config = dict(
    model='image classifier',
    horizontal_flip=True,
    norm='batchnorm',
    residual_init='none',
    beta2=0.999,
    eps=1e-08,
    max_precond_dim=512,
    one_sided=False,
    max_steps=13100,
    epochs=27.2,
    warmup_steps=650,
    adamw_weight_decay_other_params=0,
)
Rows from block 14 of a small image classifier, named by matrix and row number. Rows with one number belong to one channel. Each number is 500 + 25 x the weight over its row's rms, rounded and kept within 0 to 999. All counts start at 0. Numbers have three digits each.
After each channel's rows are labels from the 100 images, of 14848, where the channel reaches its highest value: "top examples" is what is common among them. Only what is clearly more common there than usual is listed. The data: crops of objects in photos (Visual Genome).
# convs0: first 3x3 conv (model.blocks.14.convs.0.weight, 208x208x3x3, each kernel summed), inputs 0-69
# convs1: second 3x3 conv (model.blocks.14.convs.1.weight, 208x208x3x3, transposed, each kernel summed), outputs 0-69

convs0.120:492453492538514505509486492503452529511483479514537517494494496498504505483475513477499517489531498500474528496438532502524559520490522475490495524515562463519505493511507478454464518474509488547475470522530465
convs1.120:486462535455474476503492489478507500483513486510482479481457546498487510486458530457471523495503516519496462489480487504486487519526493450522483499471551499507496489481521501488527543551498533525486494512438538
top examples: object: hair; object: head

convs0.5:508531513502464482507509473503551471463487443468480488468512495508478525483498508479514501444499486497502508492492511512478518498492511500550486504484478473533472478524526506500456531460483542512487490528516453
convs1.5:488493513510469488533526531498485502499500470482508517481538504485514515476525497481485468486517530511509486506460526486455547494502526547512480449473548489543438539540512554440517513484529537516463443514479488
top examples: object: shirt

convs0.85:551495504477501534486452510517505490491480502519499493496548452487506474499496509485504498508507467497501493456538487512499503476524501484533474475485538539492518444524454459513487473514494499505498490490467495
convs1.85:499484491520494548505506497483471503515498461491500492479534506478502479542479509527527514473488471519501499486480502541466444485467528510474520509568498471520538511511491464508512473497496510507516533466495516
top examples: object: tire

convs0.117:492486477465499473491492497509509506486493470486481466471484539545514515506447493469487496479523503506457498517459506553489491515461527491541520512510483486539493563449515507525487508480500487513484528501501507
convs1.117:499448508448499443499492476510545489471469499511501492481473495499526480500481483486472521485524544522454483480529492520546517483521480506499502488478489486514511513526438506499503501493488488496512443499464506
top examples: object: tire

convs0.152:493505502504508510483483485460499514456492528496490488490526471475528548481462516515486497529540502528488500524500487464506522534530511512503463548462498489515550474479459486471536478491515485475487477478464511
convs1.152:496444496551518508442545499547560460512494521462539469514541536537487521494489477506505505470553498492499486495508458523486497568537550483493494472540480447483507483492483514525519469512497495462517527481495474
top examples: object: window

convs0.150:498481477524509507500478480484510454484455542504498491498526498475486465469502516515519456509531530570494555495505502508522496506504507491457496471475492482498510482515491504509504468485519527517554447472490506
convs1.150:514490481538531506462506523492509504458533492463526476481488496493520497481521502478535528448492521546473489475481503489486504479575484503510486492501516506487498493482455508511494491503538500510468517499506501
top examples: object: window

convs0.116:469499479514483456517497491515469473499450507496483493484481498511503462554481474508458502490486522486501534544518507493497487519509521469457478494483510514534530471489475500546530468516508513497544520554539501
convs1.116:482475464531548505498503494475504493501524457480488511547511518513538503476503538472506506469498509487490494480503485500546528506526494491508499500495468511491504496512480504551500525468501514547496512536481531
top examples: object: hair

convs0.197:501509476542484478526490471491529468516458506507501460448540481459490523522494498467508459494511500500503482507462518509494469446511458499500531526451507531472490506448511530538504471537464454529471456514498509
convs1.197:507504501507498540516528508578490485482495481503532487522523477450548479488529478490509466505517517484504525498524497490494507499501439448486474486529458492496494475456472517507498506503507486514483502488475504
top examples: object: jacket; object: shirt

convs0.34:467479520502508531513516485533460501504503487502512498498501485494519510551488539519483478524478549523489485482530508486501459519487510468490539488485535498558453509512493519480528485495490507519517495506471442
convs1.34:528518509498510459501511516517535544470496442495458491510497507506506511521471517522498495507493477500493527484474462506508490557489502472476482508483470508537520500507496492466515470478479521466471515433508457
top examples: object: hair

convs0.51:504461495523481497467491512510505474517519544516486534506491514477529514484448472539510508495480502516471494504542479507545527515491487553504470485519499475509500491471491477535533479489511512485473512499508509
convs1.51:491511502514490462509534479516511516429480515439487497491504479465488523484512478507506484562528461501462486540473451468500473508460527468485481505540506463505487496488540536510539489465510509495499479468488461
top examples: object: hair

convs0.171:486475464479477449501496521542491489512495487474460521541484451460481531481508503478516457565493502527482527495527498523577496494543514463526494468490514511511532479449486494537483531464485480451476554513484491
convs1.171:457497492470516470454504493550537506533488471508509497551517463510449506471510481455485513506580503524507519508486451469467479493525466469494500485486513555483498556456491469552500516509529502498520507512467517
top examples: object: pants; object: jeans

convs0.198:530564502545500520465456464491515495503523520489491509508506498505509491509521481531517564506489464471548549507441527500447481523475474493508491506534446483491514525479555497518523521473518540536481534517455493
convs1.198:553523510545505502528485510458472493513535474508466493476494537471500453507466533472497503473488493483483536504459504497497514531534487519482519454456513490483493445487535490513520476503473504513458510514529505
top examples: object: shirt

convs0.60:496461521486510477483477466473516516498525473471501510482475519490543568513538436448502475492528498466475530524488497441498489458510497487476487471524452492456495510509510474498520537466487496515511500501512559
convs1.60:492497490509505565465495514439477477488480503545500491500467521513497508513480536453542511507433475493474541503471488538504457509480527521497499499493479526523526515493522467462528500489518528483499514501468497
top examples: object: shirt

convs0.38:511477467523467479440525545507479484490480475501474530503477498518517467476492501469469475515528505513458480497515516522517484523527514485483534535504475488508452505484494512483526506499452488512495519560462482
convs1.38:471491467490462491484521481485520500480479481495534511515501460504483466511484485500537560530461498507500485537496499469480446507482458508485533512474505453523476503498538502482476436480508471501491542503524512
top examples: object: hair

convs0.156:534484465505490522476477506515521498504506467471492494521489496509490502459537498574471527518529524477483514449544546514450496503503525492503505539501495488534492469476513487575475483486531511455523481513457485
convs1.156:508509556488449490525515541508495538485520498483482474477469559516488491510489459505501528498526473531503517540511518448533478536472508540512523520545492510505463545514489472485486501510494501492523485552483482
top examples: object: shirt