python train.py --model="image classifier" --dataset="crops of objects in photos (Visual Genome)" --train_examples=123503 --image_size=24 --crop_scale_min=1 --horizontal_flip=true --rotation_deg=10 --targets=["object"] --num_classes=300 --arch="resnet" --norm="batchnorm" --activation="relu6" --depths=[4, 7, 7] --kernel_size=3 --stem="deep" --avg_pool_shortcut=true --widths=[96, 144, 208] --label_smoothing=0.2 --loss="cross_entropy" --init="lecun_normal" --residual_init="none" --optimizer="soap" --beta2=0.999 --lr=0.0016 --beta1=0.9 --shampoo_beta=0.999 --eps=1e-08 --precondition_frequency=32 --max_precond_dim=512 --merge_dims=false --one_sided=false --adamw_lr_other_params=0.0013 --steps=13100 --batch_size=256 --epochs=27.2 --lr_schedule="linear" --final_lr_fraction=0.1 --warmup_steps=650 --weight_decay=0.3 --adamw_weight_decay_other_params=0
Rows from block 14 of a small image classifier, named by matrix and row number. Rows with one number belong to one channel. Each number is 500 + 40 x the weight over its row's rms, rounded and kept within 0 to 999. All counts start at 0. Numbers have three digits each.
After each channel's rows are labels from the 100 images, of 14848, where the channel reaches its highest value: "strongest on" is what is common among them; "place" is the part of the image that holds the peak. Only what is clearly more common there than usual is listed. The data: crops of objects in photos (Visual Genome). In brackets: how many of the 100.
# convs0: first 3x3 conv (model.blocks.14.convs.0.weight, 208x208x3x3, each kernel summed), inputs 140-207
# convs1: second 3x3 conv (model.blocks.14.convs.1.weight, 208x208x3x3, transposed, each kernel summed), outputs 140-207

convs0.201:494496505469521446445498489482508484469534486519459505450425448499552457512463451509525550462519465605479477529502487498505468525546489545456451518538519517531475528492512478512532551489551499530475524517
convs1.201:487452480526473574559433494545425591476500434509514479447521533474486459477508437482573468483481439514481474463436471457408577485551544470536465489505468455472507491514514441428492486503567465481436491493
strongest on: object: tree (40)
place: centre (65); middle right (27)

convs0.38:567484432461503517465486505480481416442541471506451584566460445614511522546468437492466510509475447494452525560486451536460513547483505557410479487503438535467501477491452528530505591548552485482517546514
convs1.38:494478482585486470434467463521584469522479513488513485502493462592534519524481402467465562561522474441475493532540517468467549531488547500516494466503428458475483440485494508451488494520452509453542517440
strongest on: object: hair (50)
place: centre (60); bottom centre (37)

convs0.64:506503579475482581488543523550468466503418467481483507472454483460528468437482544501411512449504471494509444540546500617552534530418459441463506495495450600494522522478463483504462535517542452526477587453
convs1.64:494498532543467558487568503523547537347453456500459479493491484397451502471495440490491428467489536491544502543529500442519540432504550514460454450504474530463521520495479466522501472504494470489536432503
strongest on: object: hair (36); object: head (30)
place: centre (94)

convs0.5:556505449461492464456465467414481480428446587520457570467470494440555592546449497436513534465467517496526522594485445527596528499555580481460459482539413500520552440502533467468449413521455480512455451416
convs1.5:522479477515567456528568481560473435516543534524429497512540460527491466502437503547454525548508512515522573557467474524541432564504491439427494525495451446446554542471501473483491504518502533513515512463
strongest on: object: shirt (36)
place: centre (83)

convs0.116:451551513493485489482427497467533466399423521429460480438477425524615560478446462491524492556454516499501457524579475549468498481565528479520481470599539489496437539527492467462490492457504547496477525493
convs1.116:496500525589535498464460518444525505462509536529503482560509368514504475511497458480449595503485486534533519460505433420531520575458512467496485509474433445470531578483508437520555519489475629521492455507
strongest on: object: hair (35)
place: centre (32); top centre (27)

convs0.151:519471445434463512418483550494445449554488484497465527507507535485485506390506459502481488526476449447562493494512480539491531497471540549524520489489454472470530476485492522521532525500564504454520455526
convs1.151:526516514499505464511434499529526441500489451545470495466466472556514557504488530522509469510544514488515494565457491563500487569486506491482451418477490519436520546489492571473510471454498538508497444457
strongest on: object: hair (34)
place: centre (78)

convs0.17:502487398456471451484499476509461467525506528443512454522491501543462512527481460525437540519428431529502400538547493461508484542532488593480470476550462464430413473527536572484553578521531465486409480555
convs1.17:518476498586585511494474517458498535507531565544494540461475581534525479488472501512454534504539544446477430598557508404473446476503486568530498474521525475464472463480499535422541507504468494492493486579
strongest on: object: hair (29); object: head (25)
place: centre (81)

convs0.34:501441565504408520472515431469481485480437594572477535477540564489496497549409512522476461578470527509504534541528476533463509405518479557482494486496420459513422490493476533529532454485508522478523448468
convs1.34:554450538498472451431526511451492463502512435588496554470515594527556476479455528509498486464465442434434427491520485532419483528491503435451469434531472523523511383488448457452444442461450437460522531553
strongest on: object: hair (42)
place: centre (75)

convs0.65:553448416513555474486501540571490488458434474495469504476467478478483574467501555494477571456483462572482456462427445442535472487485533630481468513484504491465499559530466512509482475514525512524521531472
convs1.65:506477569526516446520540566520503463495512502538505449526548518442531519455471492530616489520452481505483427532558511506516466535491448494480474457542543547558489511539521523459456508471470464584414541476
strongest on: object: tree (41)
place: centre (77)

convs0.97:603556529516506445507518529491491468530510503534484497476508543531515475481442483461489482530516512487556483522501496531498520468505378465427484502502576555512486504488406511486433444492486454465467530491
convs1.97:494462496511519538518578504407474508465426521494510527496450530514466481578506456452564504508618515510476562480535460599531473578489462465537484472475462451494444482509490538517567511466523514528543492558
strongest on: object: tree (39)
place: centre (67)

convs0.120:536479465526496505494472455461515461539486509469487506546409495475469466534475485440470495472512485503556541430520511467439514460478491534526504538509477494465485499532529530459497469433602376518519542507
convs1.120:501444495474465430505550467511500516524422434547515478513431512444475552477464555474454508492514464418494542543512498500531492574539497454498537540473510496504498497524470513539533465537564402504551542578
strongest on: object: hair (39); object: head (29)
place: centre (58)

convs0.185:557441463513508453533504422567481500565498518438578468444468517527469561500505445502486501471517470560497490555534454489508464505492509446488517562494480525445520556403506507523450470482510536455461533477
convs1.185:524529445497445534502463452527508502483509434451628458434514430496449530454483533486466514586466464492569381473480481594500489468498511511504462530541469532563485417460496475438498486470495484468506481487
strongest on: object: tree (27)
place: centre (54); bottom centre (37)