config.yaml
model: "image classifier"
dataset: "crops of objects in photos (Visual Genome)"
train_examples: 123503
image_size: 24
crop_scale_min: 1
horizontal_flip: true
rotation_deg: 10
targets: ["object"]
num_classes: 300
arch: "resnet"
norm: "batchnorm"
activation: "relu6"
depths: [4, 7, 7]
kernel_size: 3
stem: "deep"
avg_pool_shortcut: true
widths: [96, 144, 208]
label_smoothing: 0.2
loss: "cross_entropy"
init: "lecun_normal"
residual_init: "none"
optimizer: "soap"
beta2: 0.999
lr: 0.0016
beta1: 0.9
shampoo_beta: 0.999
eps: 1e-08
precondition_frequency: 32
max_precond_dim: 512
merge_dims: false
one_sided: false
adamw_lr_other_params: 0.0013
steps: 13100
batch_size: 256
epochs: 27.2
lr_schedule: "linear"
final_lr_fraction: 0.1
warmup_steps: 650
weight_decay: 0.3
adamw_weight_decay_other_params: 0
Rows from block 13 of a small image classifier, named by matrix and row number. Rows with one number belong to one channel. Each number is 500 + 50 x the weight over its row's rms, rounded and kept within 0 to 999. All counts start at 0. Numbers have three digits each.
After each channel's rows are labels from the 100 images, of 14848, where the channel reaches its highest value: "responds to" is what is common among them. Only what is clearly more common there than usual is listed. The data: crops of objects in photos (Visual Genome).
# convs0: first 3x3 conv (model.blocks.13.convs.0.weight, 208x208x3x3, each kernel summed), inputs 104-207
# convs1: second 3x3 conv (model.blocks.13.convs.1.weight, 208x208x3x3, transposed, each kernel summed), outputs 104-207

convs0.76:574534414451456531499565392490475470489530469438487544466526517536424556542487493525410526565466567450521501489540453542459504613518494488470534515518468512465552512414525457508455551416432485453620529594537553506645371491449478517487488508468512467510454386495509457430478530464493451470508466569486529502508561
convs1.76:455472463511536422518526511479474523570408476443556434516517542502459557470502518514381534489516490474513504534396531556480552539474536384493487524585519637365478525477438472527567488418581548424557533479563505543538482491529474568466501520506562509496369547467418504434479549481459470477591552421512535396506490
responds to: object: shirt

convs0.44:547436506445419504387531586473431552499475490492493535463469570545457468601537454489493584519484533385441502458484468597466493455509511522542457445473474463536511498540472568526522497497575623516474518555478636449520600496470478496551436436459504474526548393443427635559418461607493498561502447582506526465515514
convs1.44:478464484430560579492455453523459483526528508504411458421518507501559484542514556571511620499512492518532475478451456448494467394480453442445503488521536498477530687458485546545480518506500491477353451462639501480442562560544429413526516425404476503525425433482493578407493523574485502486472453578416582517499533
responds to: object: hair

convs0.25:641500442635464551513498484422535521430507543520500453424464533458428514544433518476469547493560460528409563496457455541394581464513447473427498505595470478468503449498492490569557429517470405502528520540452556616493516457443513511573515483399535404473526505439415453552479434554502492480474526465505447501507423
convs1.25:532516424522553413422466443532532533407507481511523562517439482435447505503412366453483492493518486596464569456421479425381556472517480524479499527521434411464505398455565511568541547452404497504544534500574459472432542400445430497490544513477475448555479498457558519592464509584409461568578509527473514584483565
responds to: object: hair

convs0.145:503519575501491430552520539452613536524527432499505542483544460506539618582583489435490436403563527416604529497454532473563503508420354504522542555511495468392424496541454450507520507522543463485484475464601559585519465465515516469526483507504522479470599593485425486497420437506405439388478525524424480495433545
convs1.145:449487465453418491482476432527491548538518525484543547513463532445511462484565570473582486494438463496605539464534497502518543500510557459588532565604493518525448601412537506512381384527445549477506579442508530422560579442578583470460570548498521467508459568462567485455523451478496643521529420539474518537422479
responds to: object: hair

convs0.33:483515502454421501461495505568529439484425621489480501572435531480541539491513464475431483544583485470465440408526533512532541486479465450519537491528534451548536549519613586479497456347468536528489438596537533468537501409459486529442575562454517421471476499476562515523458529455499522531554478507509518536485446
convs1.33:469526542560399487572514527479509455496429538526486521561489442511581548458439506490521521556521456455470485453520567423369537421526564499388443623539581544500509517445509537470500491457516487416517607476516490505520481448473455493515466458458485472422375485502484494442414486555469504545515547518447504407416502
responds to: object: head

convs0.175:595582482613502466502558435552481490477452600494454465402453507472557602500502520402515488348451501522547467487554530466510580494524516517526540432505456500503503517457484517524547441500446402498545456471493425527503507527484501482372501464468457526459497528484482460450571427537490568425366407552399430449468648
convs1.175:522537470514477619483484461547495474658469596494465465478537512471525433490539507608580510484561499502517463449520486531492405570537468492578497558477466499564468505531513526462448456531494472535458462426464437380551522532352522607505409487481474536460447472522531510545500525535519390533418498471597494459519611
responds to: object: tree

convs0.117:470492504457455490541489527528581421501468481497483560460582554501430446553448436567487424419555459461578473520507494556413451502533563567504461532494536512543574488483452454464459473515475474571496490463432529497463533473463485444480494495525515480487523649477560500494566471465547511554545639530550516485516480
convs1.117:503421473489395556429532396446520486446512418525488530427487537496625481595556448573530408483573471485502532394511476586530499551508545492554504564531520541519473458480574498449535550439382460570469510506449450484454545469513493551480475447443458469533465488514497457448500490500602489560575514504499483501462497
responds to: object: head; object: hair

convs0.118:445559556505444525489447416634458432595496449396507501517527444572534558619448545587467395445482560417554452469485593497461439501486459526509466502440480457435598515477572470546455572460479463463573555469396470454467541553464373446451461447465491508574548447476554498432526537469569501479494541615421461436557488
convs1.118:492480454545461514482480448471502491481456474520521526436468547517433586514488409529483457524462472511515465567440551532500518579568570474380543574495450542593463456425506464364533399498504387428561475474575438486444439443441506505537487414498542507568482486541384446468510447408464539450525590634450532439512484
responds to: object: head

convs0.198:533529520568481506521496537452558494542534450472463543437446540462465522557439542497479455448525541509539537533527520437481485577579527504480523488458483475470533537487476428477486627395474540583529528529551507465490617557458456523473413553469532508518502516457481569562461484503450538565503465581589493504474483
convs1.198:477543471505512407533522535429436544509497514513470516576560483487476602557424503523418521475550425456450535527466503474531444452510408500449496589547605544472488587521536477551493476454459483540510467465530479577576417494494528599505398430477534547461510598490532490521551541578451491403573518478548545428521423
responds to: object: shirt

convs0.82:545454568556495457540433522552482455465534522601513583453501441502455495440497540443547440501535415608538531530588453471510517385504517481457560614494456508491435479476556468431438515457558451458485440504506497568530478518546473530511495442447503567514487597532470495449518539505565492492523451524450458447502608
convs1.82:503439483479389475531483473471502462465568426541552577510546502501486470500522494501482622489535480523555485466510497446424492472484427489429576503503530503454477507462463478576475416533446549574534478523416550493578557500532447506412450452489573492481539522458514457448619491490456353444496474579486485530447536
responds to: object: shirt